A small encoder-decoder audio transcriber, trained from scratch.
Model: log mel input, encoder num experts 32, encoder width 192.
Training: muon at rate 0.02, 15200 steps, batches of 256.
Rows from block 5 of the audio encoder of a small encoder-decoder audio transcriber, named by matrix and row number. Rows with one number within an expert belong to one neuron, the router's apart. Each number is 50 + 10 x the weight over its row's rms, rounded and kept within 0 to 99. All counts start at 0.
Before each expert's rows are labels from the 100 clips, of 14848, where the router gives the expert most weight on average: "strongest on" is what is common among them; "loudest band" is the band of the loudest frequency at the time of the peak. Only what is clearly more common there than usual is listed. The data: short read English sentences (LibriTTS-R). In brackets: how many of the 100.
# router: router (encoder.blocks.5.mlp.router.weight, 32x192, trained with AdamW), inputs 0-191
# up: expert up (encoder.blocks.5.mlp.up, 32x96x192), inputs 0-191
# down: expert down (encoder.blocks.5.mlp.down, 32x192x96, transposed), outputs 0-191

# expert 23
strongest on: the word "is" (29); the word "was" (29); the word "as" (25)
loudest band: 4000 to 8000 Hz (38)
router.23:38 60 51 43 65 36 33 47 57 31 39 58 53 63 46 52 31 48 44 45 56 57 73 42 33 55 47 52 52 48 46 40 42 43 38 38 53 49 38 58 44 44 53 52 61 30 33 59 50 53 35 48 71 45 42 56 33 54 56 55 51 37 56 28 72 47 55 65 48 39 42 49 43 62 42 50 34 44 60 37 49 44 55 44 64 43 43 57 63 54 66 50 50 46 36 43 56 40 59 31 46 43 44 47 50 60 50 65 35 60 43 54 51 61 49 49 26 51 57 45 64 53 56 64 31 50 61 44 59 63 46 52 57 57 42 51 45 61 53 59 53 50 35 46 41 37 36 60 42 69 68 50 45 75 46 40 57 30 51 30 50 43 47 58 48 71 66 44 61 64 56 55 48 38 43 64 58 50 49 48 51 54 37 49 49 60 43 54 38 40 53 34
up.1:39 44 52 54 55 28 50 43 53 51 54 34 62 46 39 48 41 50 74 62 63 57 46 55 63 46 44 51 48 45 60 49 60 48 53 53 67 51 45 52 42 48 69 46 48 39 59 31 46 57 57 63 53 42 56 48 47 51 42 49 59 64 35 60 57 51 45 46 50 52 50 36 51 41 59 50 63 62 75 62 54 40 57 21 51 55 44 43 63 67 48 49 49 42 28 60 27 52 38 53 53 43 57 46 37 49 61 49 49 48 37 52 45 49 51 60 50 60 56 52 65 43 25 43 53 45 64 48 64 31 47 59 31 42 59 57 47 66 44 56 46 51 63 54 56 52 44 41 78 49 56 41 56 78 52 41 41 45 50 75 45 51 59 51 61 49 63 52 50 53 58 41 44 62 60 56 44 48 56 39 64 50 49 24 54 46 64 67 49 25 53 55
down.1:52 57 53 29 35 48 38 49 52 65 47 66 58 61 43 77 61 47 57 45 54 58 62 46 49 63 62 30 42 50 39 48 36 47 33 47 37 48 47 57 43 45 58 52 40 41 79 29 46 54 40 30 60 37 37 42 49 65 57 64 43 47 34 48 32 67 54 45 51 28 48 39 51 45 52 62 49 50 49 53 72 54 59 51 52 42 52 64 47 54 47 64 48 50 52 63 47 38 38 46 54 49 38 46 15 59 47 54 56 57 28 51 45 42 49 41 49 20 54 51 47 52 49 56 47 42 43 36 62 43 53 55 64 58 42 55 55 53 38 53 56 53 43 53 54 58 39 48 59 43 56 52 41 46 76 33 53 60 59 36 51 63 44 48 47 56 47 40 51 50 39 62 48 51 65 37 46 51 55 61 66 51 54 58 46 52 68 51 59 42 48 40
up.2:48 60 37 48 30 65 37 24 62 56 34 41 45 56 29 48 42 53 42 58 57 51 40 41 44 79 47 48 57 58 49 38 57 51 39 52 55 32 37 54 55 55 26 51 55 51 58 37 50 62 48 55 50 56 58 38 46 50 69 54 29 45 40 40 56 50 40 46 47 55 61 50 44 61 53 59 31 40 39 43 43 58 62 37 52 53 55 47 35 53 35 58 42 40 46 44 61 61 50 56 44 71 40 60 51 36 67 52 72 48 48 48 39 42 48 54 46 43 47 51 50 44 54 43 44 43 59 34 56 59 52 42 38 38 46 34 63 62 57 52 53 45 37 48 59 63 48 31 48 41 46 55 57 60 58 46 46 51 58 64 53 53 71 47 66 53 64 57 73 68 58 59 50 71 47 42 35 51 43 49 57 48 44 58 69 60 57 66 57 47 58 32
down.2:46 28 57 61 54 51 60 51 42 30 57 55 48 51 56 61 57 47 65 49 50 46 57 43 40 44 36 50 58 57 75 52 47 47 38 63 44 46 50 29 68 36 61 51 50 53 48 44 63 35 62 65 46 58 68 32 57 62 51 34 50 67 56 35 66 37 54 58 40 44 42 40 41 42 67 43 55 50 57 44 62 43 50 47 56 39 39 51 61 40 46 40 56 31 52 51 51 33 64 65 41 60 38 72 57 57 55 41 59 46 37 55 53 59 33 46 53 56 57 51 40 40 35 30 38 33 64 47 43 58 48 60 44 59 36 28 53 42 46 53 44 52 47 58 51 38 57 61 57 45 48 46 36 47 44 55 47 69 50 57 43 46 49 37 49 47 50 45 64 78 61 57 22 43 68 48 61 48 45 56 57 50 51 56 55 40 62 50 61 44 44 53
up.3:59 48 64 43 47 60 63 38 53 56 35 65 64 52 52 67 54 64 62 37 59 64 65 37 41 56 60 45 35 46 49 49 54 47 51 47 37 62 48 50 40 55 42 45 55 25 34 43 47 58 47 60 42 42 49 26 52 56 60 52 57 34 67 52 46 53 48 47 53 63 55 49 62 76 65 43 45 39 54 44 56 38 64 51 56 43 51 56 66 53 47 58 60 60 43 42 53 51 39 44 44 41 50 38 60 59 43 48 67 57 57 39 51 55 41 40 50 65 60 28 47 44 67 51 61 66 52 67 46 62 43 54 60 49 68 31 39 30 57 76 49 48 62 50 38 36 45 67 33 60 58 45 67 74 43 59 48 44 47 35 64 54 45 47 58 64 51 48 44 57 35 57 54 49 41 66 52 47 61 48 52 44 44 61 48 50 52 47 40 54 36 38
down.3:60 56 59 62 58 50 63 59 49 35 55 41 54 63 47 57 44 54 42 49 29 51 33 46 44 64 60 54 53 55 65 53 25 51 29 53 67 48 64 60 61 44 55 55 77 34 43 60 56 58 44 54 68 66 72 65 33 53 52 47 59 46 67 48 57 35 47 58 78 57 59 75 37 58 56 52 48 52 58 43 53 55 43 49 54 51 45 69 54 44 59 55 50 44 29 38 55 46 57 61 48 48 44 53 59 51 47 57 40 63 49 47 49 47 64 60 56 60 50 45 39 45 37 50 57 49 60 39 53 48 58 54 54 48 52 50 48 46 51 41 39 54 53 62 46 31 50 54 55 54 59 56 44 50 26 50 56 53 70 41 49 44 31 59 73 45 53 31 46 62 74 49 47 50 58 53 43 56 34 54 64 55 45 45 58 41 60 27 35 53 48 56
up.4:51 43 49 41 61 40 33 53 43 61 68 56 60 54 71 50 48 61 58 68 39 39 45 51 43 65 78 41 56 42 67 43 51 50 65 45 48 52 46 51 59 50 56 49 60 40 48 48 61 50 41 41 48 35 53 37 63 48 49 54 59 57 48 55 38 46 40 59 55 61 61 46 50 61 54 34 61 55 40 63 61 58 53 46 50 43 41 43 46 35 45 43 52 55 60 54 29 53 61 50 65 52 37 56 63 52 28 69 43 65 36 26 46 59 52 51 46 63 45 48 30 59 48 62 68 49 33 43 48 62 51 67 55 47 44 42 53 62 47 72 60 37 55 41 55 51 52 54 49 45 61 41 34 46 62 55 54 42 51 46 32 49 48 40 30 47 44 56 69 34 49 49 53 52 65 44 55 50 80 53 78 49 47 42 42 55 47 43 65 39 38 57
down.4:37 48 54 46 41 48 39 49 59 60 39 50 80 49 38 51 57 52 53 55 55 57 54 50 38 49 58 47 40 51 25 50 66 48 74 45 48 47 45 53 46 54 57 51 51 46 60 47 47 53 43 49 58 47 28 57 49 38 59 37 58 45 44 35 45 53 50 53 63 62 56 45 52 55 47 47 42 55 52 49 36 40 50 58 67 63 35 57 46 34 59 68 57 49 52 64 48 33 45 45 53 45 55 34 75 50 53 55 35 51 52 52 53 42 41 68 45 48 52 79 64 55 62 21 51 55 45 31 48 50 46 49 39 48 39 65 55 53 45 55 41 44 46 43 55 44 62 17 63 42 46 56 46 46 54 51 41 47 27 51 37 59 62 59 38 48 53 20 57 54 63 29 49 41 53 43 58 53 31 39 31 52 53 41 60 60 44 47 48 36 54 41

# expert 22
strongest on: voice: female (94)
loudest band: 250 to 500 Hz (26)
router.22:35 72 54 48 30 62 46 68 61 47 47 49 53 36 68 52 66 47 63 58 52 46 35 39 57 62 60 50 38 68 46 58 70 43 48 48 53 56 61 48 58 51 36 62 43 58 48 31 69 53 37 59 34 62 70 55 32 46 44 57 40 55 53 39 35 61 38 29 59 59 40 53 49 56 53 67 46 52 46 52 51 51 49 40 55 58 53 48 53 59 44 44 60 41 47 45 51 58 47 49 63 53 17 33 45 58 33 44 57 45 52 49 59 38 60 39 48 40 57 61 67 53 46 40 65 59 51 39 55 60 48 42 59 38 53 74 45 32 41 45 55 51 56 77 52 58 38 53 56 56 46 61 62 47 56 51 44 63 62 44 60 58 58 52 36 42 53 52 32 51 42 54 58 58 72 50 56 49 59 47 57 60 51 52 34 50 65 42 45 53 55 61
up.1:48 35 61 35 48 47 28 40 63 36 60 36 70 53 47 54 46 41 60 35 54 52 47 31 45 28 41 64 41 48 43 52 31 67 48 51 50 66 63 54 58 45 47 41 49 52 59 41 53 30 53 53 47 52 41 37 50 60 60 58 38 66 47 64 50 57 46 57 54 63 53 47 44 41 63 51 38 40 65 56 40 59 47 63 40 45 50 73 51 43 47 68 50 73 49 55 55 55 43 52 54 67 55 50 64 61 70 42 54 51 37 63 56 60 61 53 71 60 37 53 62 44 38 57 46 47 49 48 37 39 50 64 60 71 44 55 51 39 55 39 46 50 38 67 48 42 37 47 63 49 52 59 45 39 47 47 45 31 50 39 37 58 44 50 40 51 48 62 62 60 46 63 36 60 56 70 43 50 31 39 37 36 39 59 38 43 53 44 50 42 65 50
down.1:47 43 44 34 28 47 57 61 32 57 63 47 64 53 42 52 64 51 32 48 67 49 56 57 42 41 49 60 45 46 29 53 63 45 46 52 59 49 61 45 62 62 56 38 46 63 46 53 54 62 39 47 33 58 48 47 60 26 47 70 44 35 43 54 38 52 47 44 53 63 52 58 57 56 35 39 52 42 49 40 51 58 39 62 65 42 41 54 51 40 62 32 48 56 32 60 62 27 34 57 53 52 62 47 55 66 68 57 69 64 62 40 41 61 48 70 47 35 54 41 23 38 42 65 53 51 45 62 41 53 54 53 64 40 54 47 47 53 53 64 53 50 54 44 45 36 63 48 60 44 47 60 55 57 72 36 47 29 64 49 54 45 48 51 37 47 55 64 55 58 58 52 63 58 49 42 40 45 62 47 61 50 50 61 62 54 61 63 54 47 41 53
up.2:38 43 51 60 52 45 29 47 39 65 58 52 62 51 47 56 56 39 33 45 39 54 61 34 47 45 54 50 67 57 49 51 44 60 49 56 49 46 28 54 49 42 50 48 54 62 48 41 39 43 53 59 59 65 51 37 60 49 77 44 56 20 68 26 50 69 36 35 41 70 55 45 54 51 40 62 56 54 60 64 57 51 36 43 42 38 44 40 51 53 36 71 52 47 46 66 38 29 53 67 61 51 42 50 35 54 57 47 39 57 47 38 53 42 32 48 47 54 41 41 42 46 51 59 44 38 60 57 48 53 44 63 44 37 41 50 51 36 41 42 48 42 52 35 40 38 62 41 57 41 50 46 48 46 45 51 47 49 52 19 67 55 59 54 63 52 60 40 60 42 64 43 46 49 46 50 40 56 57 51 41 36 34 45 39 48 70 32 55 42 44 48
down.2:57 68 47 57 55 48 56 60 67 58 61 34 54 41 56 57 41 51 45 42 53 56 60 51 50 41 56 54 34 46 42 49 50 49 50 54 44 50 53 49 52 55 42 46 39 49 45 34 45 52 47 73 38 47 55 45 37 63 35 55 43 45 36 64 59 55 47 43 58 44 41 58 63 57 60 27 45 43 59 60 37 46 46 50 45 45 44 44 60 54 48 40 48 30 47 45 58 36 43 55 50 51 42 49 72 58 60 54 51 68 48 51 52 48 43 26 62 55 35 49 54 37 62 67 60 60 63 54 41 56 67 45 57 29 50 53 33 45 46 48 52 48 46 54 48 57 41 52 65 38 41 55 57 60 29 53 61 61 29 54 56 38 53 37 62 44 54 46 48 59 34 56 76 60 42 55 36 49 65 59 35 49 54 55 51 84 76 65 50 26 39 63
up.3:57 60 54 41 34 48 40 57 43 38 47 48 78 55 43 52 52 50 57 32 42 50 39 56 62 63 64 46 64 49 56 40 59 52 51 37 43 59 45 60 75 40 48 61 54 50 34 50 43 56 53 64 48 67 65 43 55 39 51 47 44 46 72 62 46 45 47 46 58 62 53 52 45 42 47 57 59 44 33 51 52 44 53 58 40 65 53 41 31 39 47 45 44 55 65 43 51 52 73 43 58 59 54 49 51 61 58 50 60 64 50 61 54 41 40 36 55 43 41 60 45 61 48 62 59 60 46 43 46 42 52 38 55 51 45 37 62 21 43 64 54 52 58 49 60 37 32 31 66 60 64 69 47 37 43 62 34 37 62 32 34 57 35 47 48 49 63 56 49 59 54 35 59 57 39 56 28 37 56 47 43 47 47 47 65 70 38 55 52 48 44 43
down.3:55 38 55 44 41 48 60 45 58 35 39 34 40 47 37 82 42 53 50 48 57 65 61 48 61 46 38 51 42 35 53 42 58 52 51 49 48 48 46 51 36 57 58 48 52 58 57 49 58 33 40 59 28 41 50 28 65 36 49 39 48 68 28 50 63 51 55 46 60 49 47 44 67 64 43 82 58 52 48 52 34 72 26 53 54 57 38 52 51 61 43 60 46 57 46 52 53 52 43 53 51 56 36 61 63 54 58 48 52 52 52 49 56 48 43 43 62 62 48 33 45 47 54 63 61 35 50 50 37 58 39 46 46 55 58 70 47 51 53 47 46 44 42 27 61 63 37 56 64 69 42 44 62 43 34 53 47 58 40 48 41 51 51 63 49 41 48 41 40 40 44 52 45 58 30 33 71 54 54 49 54 50 53 63 51 51 46 54 22 46 58 54
up.4:69 50 39 52 57 46 58 57 52 62 30 39 52 40 39 61 55 48 35 41 63 41 47 47 52 57 35 65 60 57 43 46 36 63 53 48 40 49 60 62 44 46 58 25 68 29 74 36 56 41 54 26 44 35 45 53 31 53 37 55 58 59 55 57 35 42 53 54 50 48 69 52 39 35 50 56 49 55 56 60 53 53 47 48 69 39 37 39 61 53 41 61 39 57 50 43 48 58 60 46 52 60 58 54 47 56 59 54 63 58 59 58 45 43 51 50 71 34 43 56 60 55 48 44 50 43 53 39 42 64 54 45 35 43 59 43 56 64 33 41 45 53 52 58 51 42 32 43 39 45 42 37 38 61 47 37 62 56 47 74 45 42 54 44 59 58 46 37 36 60 47 57 50 69 32 56 40 45 62 62 54 41 55 66 55 62 37 39 52 62 68 56
down.4:58 47 55 51 22 43 45 42 50 49 73 34 25 60 51 40 44 43 53 52 55 47 42 49 43 57 74 64 55 29 51 59 43 49 49 50 65 51 59 54 55 58 44 49 36 34 65 36 57 48 49 64 57 20 50 42 40 27 40 36 39 45 39 47 52 27 49 67 44 49 46 70 55 60 45 63 52 46 56 40 53 42 65 55 30 50 35 49 49 57 35 56 53 58 33 47 40 66 52 38 57 45 55 46 63 46 37 42 52 31 41 57 53 59 58 28 40 39 60 42 33 52 46 57 60 68 40 41 36 37 48 52 63 39 54 48 32 48 55 51 43 49 54 45 50 58 65 56 50 61 61 51 31 63 53 54 44 49 47 37 30 49 43 55 55 48 53 50 45 55 52 36 57 41 53 51 43 45 66 51 37 62 51 53 57 50 49 45 46 52 50 40

# expert 6
strongest on: voice: male (86)
loudest band: 250 to 500 Hz (65)
router.6:36 50 43 39 53 43 52 56 44 72 71 33 50 62 48 40 43 51 31 47 50 59 41 53 40 37 50 50 47 57 44 27 51 54 65 68 52 47 49 41 45 53 57 59 35 53 63 42 58 55 53 57 64 30 43 58 57 40 44 48 51 43 33 41 44 63 69 37 53 49 68 49 48 35 44 68 47 55 48 41 51 60 56 49 47 52 51 48 62 64 60 60 55 48 40 53 44 49 67 52 54 48 42 53 36 52 44 62 43 41 23 35 57 50 31 47 36 55 53 59 53 40 33 51 70 46 54 42 66 42 50 36 58 56 60 59 49 59 33 45 50 46 46 58 67 37 70 46 49 47 59 38 48 57 79 40 41 44 37 73 58 46 60 46 57 44 34 57 47 53 52 49 40 53 43 58 62 47 55 40 48 52 34 26 32 43 42 58 50 54 61 41
up.2:45 41 46 30 30 66 33 25 46 48 66 10 51 46 37 71 39 49 36 63 55 52 51 38 51 37 43 37 56 55 59 42 49 51 41 49 46 53 27 50 53 49 49 64 51 46 38 50 46 38 66 49 52 58 58 36 46 47 54 40 43 50 39 57 41 53 44 45 33 68 53 43 52 42 41 41 45 54 53 47 63 49 55 54 44 55 48 61 58 40 56 35 52 42 65 30 52 37 67 70 47 41 40 41 53 45 77 52 45 59 52 48 32 41 47 56 62 61 45 49 55 49 58 44 46 44 47 48 33 47 59 60 45 73 57 57 43 49 54 43 40 51 56 37 48 47 41 47 74 46 60 52 57 42 66 45 63 45 70 55 40 54 65 50 67 57 66 59 36 47 51 43 54 48 37 38 43 53 49 41 46 61 46 56 58 59 49 55 51 59 56 40
down.2:49 42 54 35 46 50 48 39 38 41 39 52 40 51 62 62 52 53 61 66 48 45 71 52 61 60 59 44 67 55 58 43 35 49 35 41 45 32 46 54 41 40 48 37 44 62 76 39 29 48 22 43 57 64 42 50 46 46 39 49 62 60 44 47 58 67 57 52 64 63 56 49 55 49 38 41 52 61 47 55 68 86 45 46 50 28 45 39 42 52 36 48 35 62 42 37 35 59 30 52 43 66 50 38 38 40 49 54 49 45 49 56 45 55 27 38 45 58 48 38 36 64 47 37 51 28 51 54 52 44 53 45 53 43 55 60 50 58 55 58 50 49 46 52 52 57 57 50 28 52 46 53 34 44 36 57 53 55 53 48 33 62 51 46 51 51 49 70 48 61 47 59 48 47 44 25 56 54 56 38 51 45 45 47 64 59 47 39 58 53 62 44
up.3:53 42 64 45 36 60 47 39 50 41 34 48 53 43 59 52 51 44 48 40 49 58 43 25 44 32 23 53 36 26 42 33 58 56 26 57 58 58 48 56 41 35 34 53 57 42 40 43 64 55 48 28 54 38 35 67 56 62 64 57 65 33 64 54 50 38 43 39 51 45 66 62 48 50 50 56 68 59 49 66 44 49 43 49 53 35 56 26 53 34 47 53 45 50 36 35 52 58 59 55 48 40 37 59 57 49 60 61 49 46 54 50 47 45 62 32 48 31 46 49 45 53 50 69 48 46 62 55 44 59 42 43 47 61 31 50 50 45 46 35 50 61 43 30 71 63 36 46 56 62 62 38 51 53 55 50 40 39 51 44 48 62 51 47 60 54 50 47 62 52 59 50 56 50 52 46 42 46 39 62 48 53 51 47 51 67 43 66 56 31 56 40
down.3:63 54 41 54 59 52 57 58 42 57 55 39 57 36 47 54 48 49 45 50 57 33 38 54 59 48 58 51 46 41 52 45 67 53 51 62 66 49 52 53 73 52 39 47 60 53 67 55 44 44 58 73 59 36 57 44 55 36 36 63 46 36 69 40 66 53 49 63 51 64 54 43 64 53 43 58 54 46 61 60 51 50 55 41 45 46 55 37 42 65 47 73 52 60 44 48 52 65 55 52 59 45 54 60 47 29 49 57 48 36 50 49 62 42 80 54 47 70 52 47 32 51 34 83 36 44 46 43 64 59 48 51 35 25 42 54 49 42 47 41 57 48 43 50 52 46 51 46 44 53 56 44 48 45 79 64 60 40 72 40 38 59 69 48 52 58 51 46 38 43 38 50 45 40 49 49 71 51 40 48 48 52 51 35 49 45 45 45 66 65 58 46
up.4:68 61 56 59 28 51 45 58 63 31 51 45 43 41 44 64 55 54 58 60 47 68 68 50 52 55 41 46 63 34 45 62 49 30 44 55 53 44 50 60 48 47 38 63 47 51 39 70 62 54 32 56 33 53 56 48 43 40 42 55 61 27 50 38 45 48 65 58 58 37 45 48 51 64 46 61 50 34 50 35 45 48 49 55 55 47 46 51 54 66 45 62 42 59 16 46 47 61 60 41 50 54 62 46 40 35 63 59 32 50 52 32 50 55 55 39 61 53 57 46 55 73 48 49 53 57 55 51 29 48 54 39 53 54 38 48 56 65 38 38 46 56 59 56 66 51 55 55 50 41 39 59 48 46 32 33 47 50 54 38 48 52 42 47 66 49 43 48 56 55 51 37 53 55 58 41 65 33 52 55 52 56 33 20 49 61 48 64 47 55 31 51
down.4:52 61 56 55 52 50 41 58 19 58 56 47 46 53 43 34 61 46 62 57 42 63 37 48 60 41 37 55 34 45 39 52 59 49 69 45 57 51 57 54 47 47 62 46 51 59 55 53 44 53 57 51 51 54 41 40 58 43 59 49 57 53 31 51 33 36 54 57 60 48 61 49 60 39 43 50 52 55 25 50 66 21 29 46 53 41 45 44 47 46 57 64 56 57 60 51 55 57 61 63 45 41 63 31 51 47 65 45 56 47 69 48 41 53 60 38 50 52 46 34 48 42 56 37 41 65 70 23 62 48 45 52 50 39 37 42 39 49 58 36 50 48 62 44 34 72 55 48 28 47 47 51 44 53 50 61 51 66 29 22 42 62 63 39 45 45 50 44 45 41 43 32 48 50 54 41 48 48 30 58 60 56 54 62 58 47 51 57 59 40 53 57
up.5:48 50 46 30 55 35 43 53 42 57 59 52 50 75 39 46 51 47 38 57 64 66 44 55 58 46 56 63 52 61 44 39 47 53 54 57 50 63 55 62 49 57 51 52 27 58 44 37 40 50 44 61 58 64 62 45 73 59 41 50 60 53 56 56 50 50 55 48 42 39 49 37 63 57 52 63 46 44 47 38 61 44 69 50 36 53 60 53 46 48 51 44 60 60 42 38 57 48 52 45 56 49 40 42 36 20 52 47 57 56 65 46 64 58 41 50 35 44 30 56 41 52 28 56 58 42 39 36 41 43 63 47 39 40 43 56 33 50 47 62 39 45 68 74 61 60 41 42 34 42 59 48 49 67 40 49 49 53 46 53 44 39 47 50 44 52 58 53 74 56 80 68 45 44 48 63 57 46 60 57 43 44 36 50 54 53 66 34 49 33 65 46
down.5:63 55 54 71 60 56 77 34 60 51 74 35 47 44 65 61 46 52 50 42 41 58 71 49 39 51 52 43 55 47 64 48 51 50 47 49 59 56 40 61 38 40 62 39 44 41 51 40 61 55 34 33 43 66 56 47 35 67 45 35 64 69 45 51 49 63 55 44 33 60 66 54 36 46 29 56 34 37 61 60 47 59 38 47 53 57 57 39 60 63 59 62 53 47 50 53 52 35 58 51 36 57 46 51 62 60 43 49 46 60 53 53 64 54 57 72 65 54 34 46 48 45 69 54 61 53 42 46 56 43 41 50 67 69 50 49 80 41 49 55 52 57 33 48 40 52 34 58 37 54 49 46 66 45 41 54 57 45 44 62 33 52 52 68 53 43 55 55 54 41 59 42 57 61 63 57 38 60 51 59 53 58 49 52 59 44 53 45 49 57 39 59

# expert 11
strongest on: the word "you" (68)
loudest band: 250 to 500 Hz (53)
router.11:33 50 68 32 37 57 53 60 40 61 57 64 51 52 47 47 40 49 60 40 43 68 59 49 50 57 56 51 51 34 64 21 34 44 52 47 39 52 52 47 47 62 61 52 48 29 52 32 46 51 62 64 40 61 40 51 44 47 58 48 43 26 67 55 44 49 41 60 54 42 56 52 60 60 43 47 43 57 52 42 40 55 55 45 51 39 48 55 47 54 67 49 58 64 55 51 35 25 75 62 59 38 66 52 41 58 59 58 47 52 48 40 60 40 51 52 61 47 59 46 42 55 55 61 50 50 45 79 57 43 50 53 39 50 57 21 49 53 61 38 53 42 74 68 26 53 56 45 65 37 53 47 60 51 49 44 60 51 50 40 47 62 54 48 49 38 30 65 46 55 47 51 47 50 62 48 51 38 28 49 51 49 32 46 39 43 51 60 56 41 41 50
up.9:56 51 44 52 49 43 38 60 51 16 57 53 45 52 63 58 37 48 54 57 42 49 44 38 41 49 59 25 47 44 35 54 63 46 42 36 54 45 52 39 42 31 63 49 47 62 33 44 50 56 47 65 43 54 52 33 60 62 44 44 75 54 44 58 47 57 53 33 51 40 49 65 52 31 51 66 42 54 43 48 59 68 42 44 34 63 57 49 49 45 60 72 54 36 62 53 42 49 49 52 51 63 36 46 36 79 49 50 71 48 49 61 41 46 56 48 26 51 48 59 63 46 37 40 63 47 45 56 44 35 59 51 64 60 56 49 52 68 50 44 57 46 32 52 65 42 55 42 51 52 46 51 45 52 69 62 60 44 57 53 55 42 55 51 50 37 38 57 45 64 63 58 57 59 52 49 51 38 54 59 58 54 47 58 38 46 60 46 57 30 72 36
down.9:48 49 44 37 49 47 45 56 58 47 68 54 62 47 55 45 54 48 58 41 59 51 67 47 40 66 50 42 32 44 51 34 40 47 34 46 54 53 54 63 57 38 50 49 53 62 70 44 31 55 54 67 34 51 54 43 35 40 49 39 48 66 34 27 48 39 52 47 69 69 51 38 46 49 66 35 52 52 52 59 42 52 50 68 56 47 38 28 42 48 47 53 51 49 48 66 58 60 46 48 53 47 30 47 49 41 44 44 46 35 53 43 50 47 55 52 56 67 41 47 70 52 51 66 54 52 62 48 28 57 39 54 48 50 39 59 57 43 52 37 52 47 39 19 61 41 40 59 43 53 55 56 50 57 29 48 38 53 59 41 39 80 35 48 46 55 52 54 50 45 45 34 55 32 57 49 43 50 47 53 39 41 48 61 55 60 51 65 39 45 22 66
up.10:63 50 56 46 64 39 48 68 72 63 57 62 77 60 37 27 44 46 37 43 52 59 39 49 41 37 49 34 30 51 59 54 45 40 65 49 49 36 60 61 54 49 50 48 62 65 61 45 42 36 35 55 52 40 51 33 57 57 53 46 61 56 53 55 42 41 74 42 40 48 50 45 76 48 53 48 73 52 42 47 43 52 43 50 45 43 79 70 42 37 39 64 44 53 35 31 64 50 49 50 50 60 50 51 53 47 38 43 30 55 59 58 43 44 57 46 39 47 37 46 49 60 54 46 45 37 43 65 62 54 51 30 49 46 53 50 43 53 50 47 68 65 49 49 54 46 47 56 53 29 49 61 33 37 43 45 53 51 52 47 59 60 46 56 52 43 45 38 75 47 56 49 45 37 47 44 53 48 56 46 63 50 49 59 61 41 44 59 62 71 45 52
down.10:58 69 43 31 54 47 45 52 33 70 34 29 59 53 59 42 38 54 62 35 61 42 44 51 47 33 55 42 60 46 58 52 48 49 45 44 55 46 57 45 47 49 52 55 80 47 51 62 38 58 38 48 60 57 55 40 39 36 47 46 60 44 49 38 53 50 48 45 70 63 53 36 63 52 29 41 62 60 53 49 46 43 27 56 56 44 56 68 47 45 64 72 49 55 47 49 50 66 60 49 43 64 25 45 23 58 51 47 50 55 57 51 63 48 51 65 57 61 38 40 56 64 52 39 48 53 54 52 73 42 54 34 48 44 49 48 52 62 45 46 50 50 50 59 44 40 32 35 55 59 70 36 51 29 30 48 41 51 64 46 43 39 39 38 54 68 47 41 59 43 43 50 37 52 48 51 32 51 61 41 63 42 54 41 50 49 51 61 56 52 44 57
up.11:55 53 44 42 46 79 50 43 46 38 44 39 61 28 55 36 53 57 40 48 49 54 49 39 50 54 45 23 60 46 49 31 47 52 51 54 29 58 46 61 40 72 26 52 37 59 50 29 54 40 41 41 54 51 41 46 56 26 56 58 51 44 67 32 48 59 63 52 55 63 45 42 30 45 41 47 43 50 48 51 38 44 55 44 55 36 51 50 40 55 36 58 44 62 65 42 53 58 64 65 66 45 39 56 50 45 55 43 47 37 43 36 41 51 56 58 57 34 55 47 57 57 37 35 52 48 56 54 49 63 53 42 35 64 34 54 46 51 49 39 56 58 54 39 46 46 42 47 60 48 48 48 61 57 39 50 27 55 40 59 73 59 60 40 54 55 65 51 51 43 45 61 56 54 35 45 47 45 26 53 60 39 27 61 55 69 46 37 61 48 51 54
down.11:31 64 44 58 50 48 63 58 52 47 51 60 50 50 62 58 57 51 45 44 46 36 36 47 51 42 43 69 63 50 52 51 61 48 68 67 40 48 49 61 54 43 45 60 52 49 40 51 70 50 51 49 53 81 49 51 53 40 57 44 51 40 57 50 46 44 47 46 38 60 52 51 37 43 31 49 45 52 45 57 44 60 46 47 74 50 43 45 51 39 41 45 46 62 49 38 54 46 33 72 48 56 62 45 38 40 57 47 45 17 49 49 39 53 48 25 66 59 69 47 49 72 61 51 46 52 40 43 42 58 43 58 40 70 43 33 50 62 62 52 53 46 60 51 46 32 56 50 52 49 79 32 46 48 50 55 50 47 52 47 43 51 53 71 67 48 47 30 45 31 44 58 47 57 48 44 54 50 73 53 60 54 52 50 53 34 45 36 35 30 44 63
up.12:46 51 46 46 36 50 61 59 52 46 22 52 29 46 54 41 49 48 53 57 48 44 58 47 44 44 42 54 44 47 53 45 52 56 67 45 56 55 59 44 56 48 47 41 39 72 45 49 61 57 35 45 31 50 48 30 57 69 61 60 52 52 52 51 55 38 47 54 64 39 43 53 58 65 59 59 53 48 58 76 34 56 39 50 51 35 42 33 51 48 42 41 45 56 28 26 73 49 54 41 48 62 57 57 69 56 40 37 53 44 66 51 49 54 60 63 44 37 33 44 39 35 72 49 46 46 53 48 43 43 68 54 55 40 58 46 44 39 65 43 52 42 60 46 54 57 63 63 39 43 64 44 43 49 59 52 54 50 40 53 30 62 40 44 52 51 58 60 44 47 45 49 45 51 72 52 45 50 28 51 64 65 63 68 47 68 65 71 57 58 42 56
down.12:45 44 50 67 52 42 43 53 69 41 71 56 62 46 32 50 46 51 52 55 47 50 42 41 56 47 60 60 45 62 55 45 45 51 40 51 51 54 34 42 32 52 45 42 30 51 35 45 50 48 55 39 55 48 57 77 56 49 29 38 39 60 54 44 44 31 46 49 48 25 40 32 38 56 47 52 54 51 59 43 62 57 57 63 54 45 50 54 50 47 55 40 51 59 39 53 45 64 63 48 42 47 55 58 81 60 49 60 54 68 44 45 54 36 62 63 50 79 60 62 58 51 53 50 49 68 37 53 59 44 51 51 45 42 49 73 62 52 54 52 59 52 56 68 65 46 45 51 51 47 37 50 71 69 59 63 51 49 60 62 52 65 47 59 43 50 51 53 42 61 51 17 69 47 51 60 49 47 48 43 59 49 51 77 59 49 54 40 56 46 47 51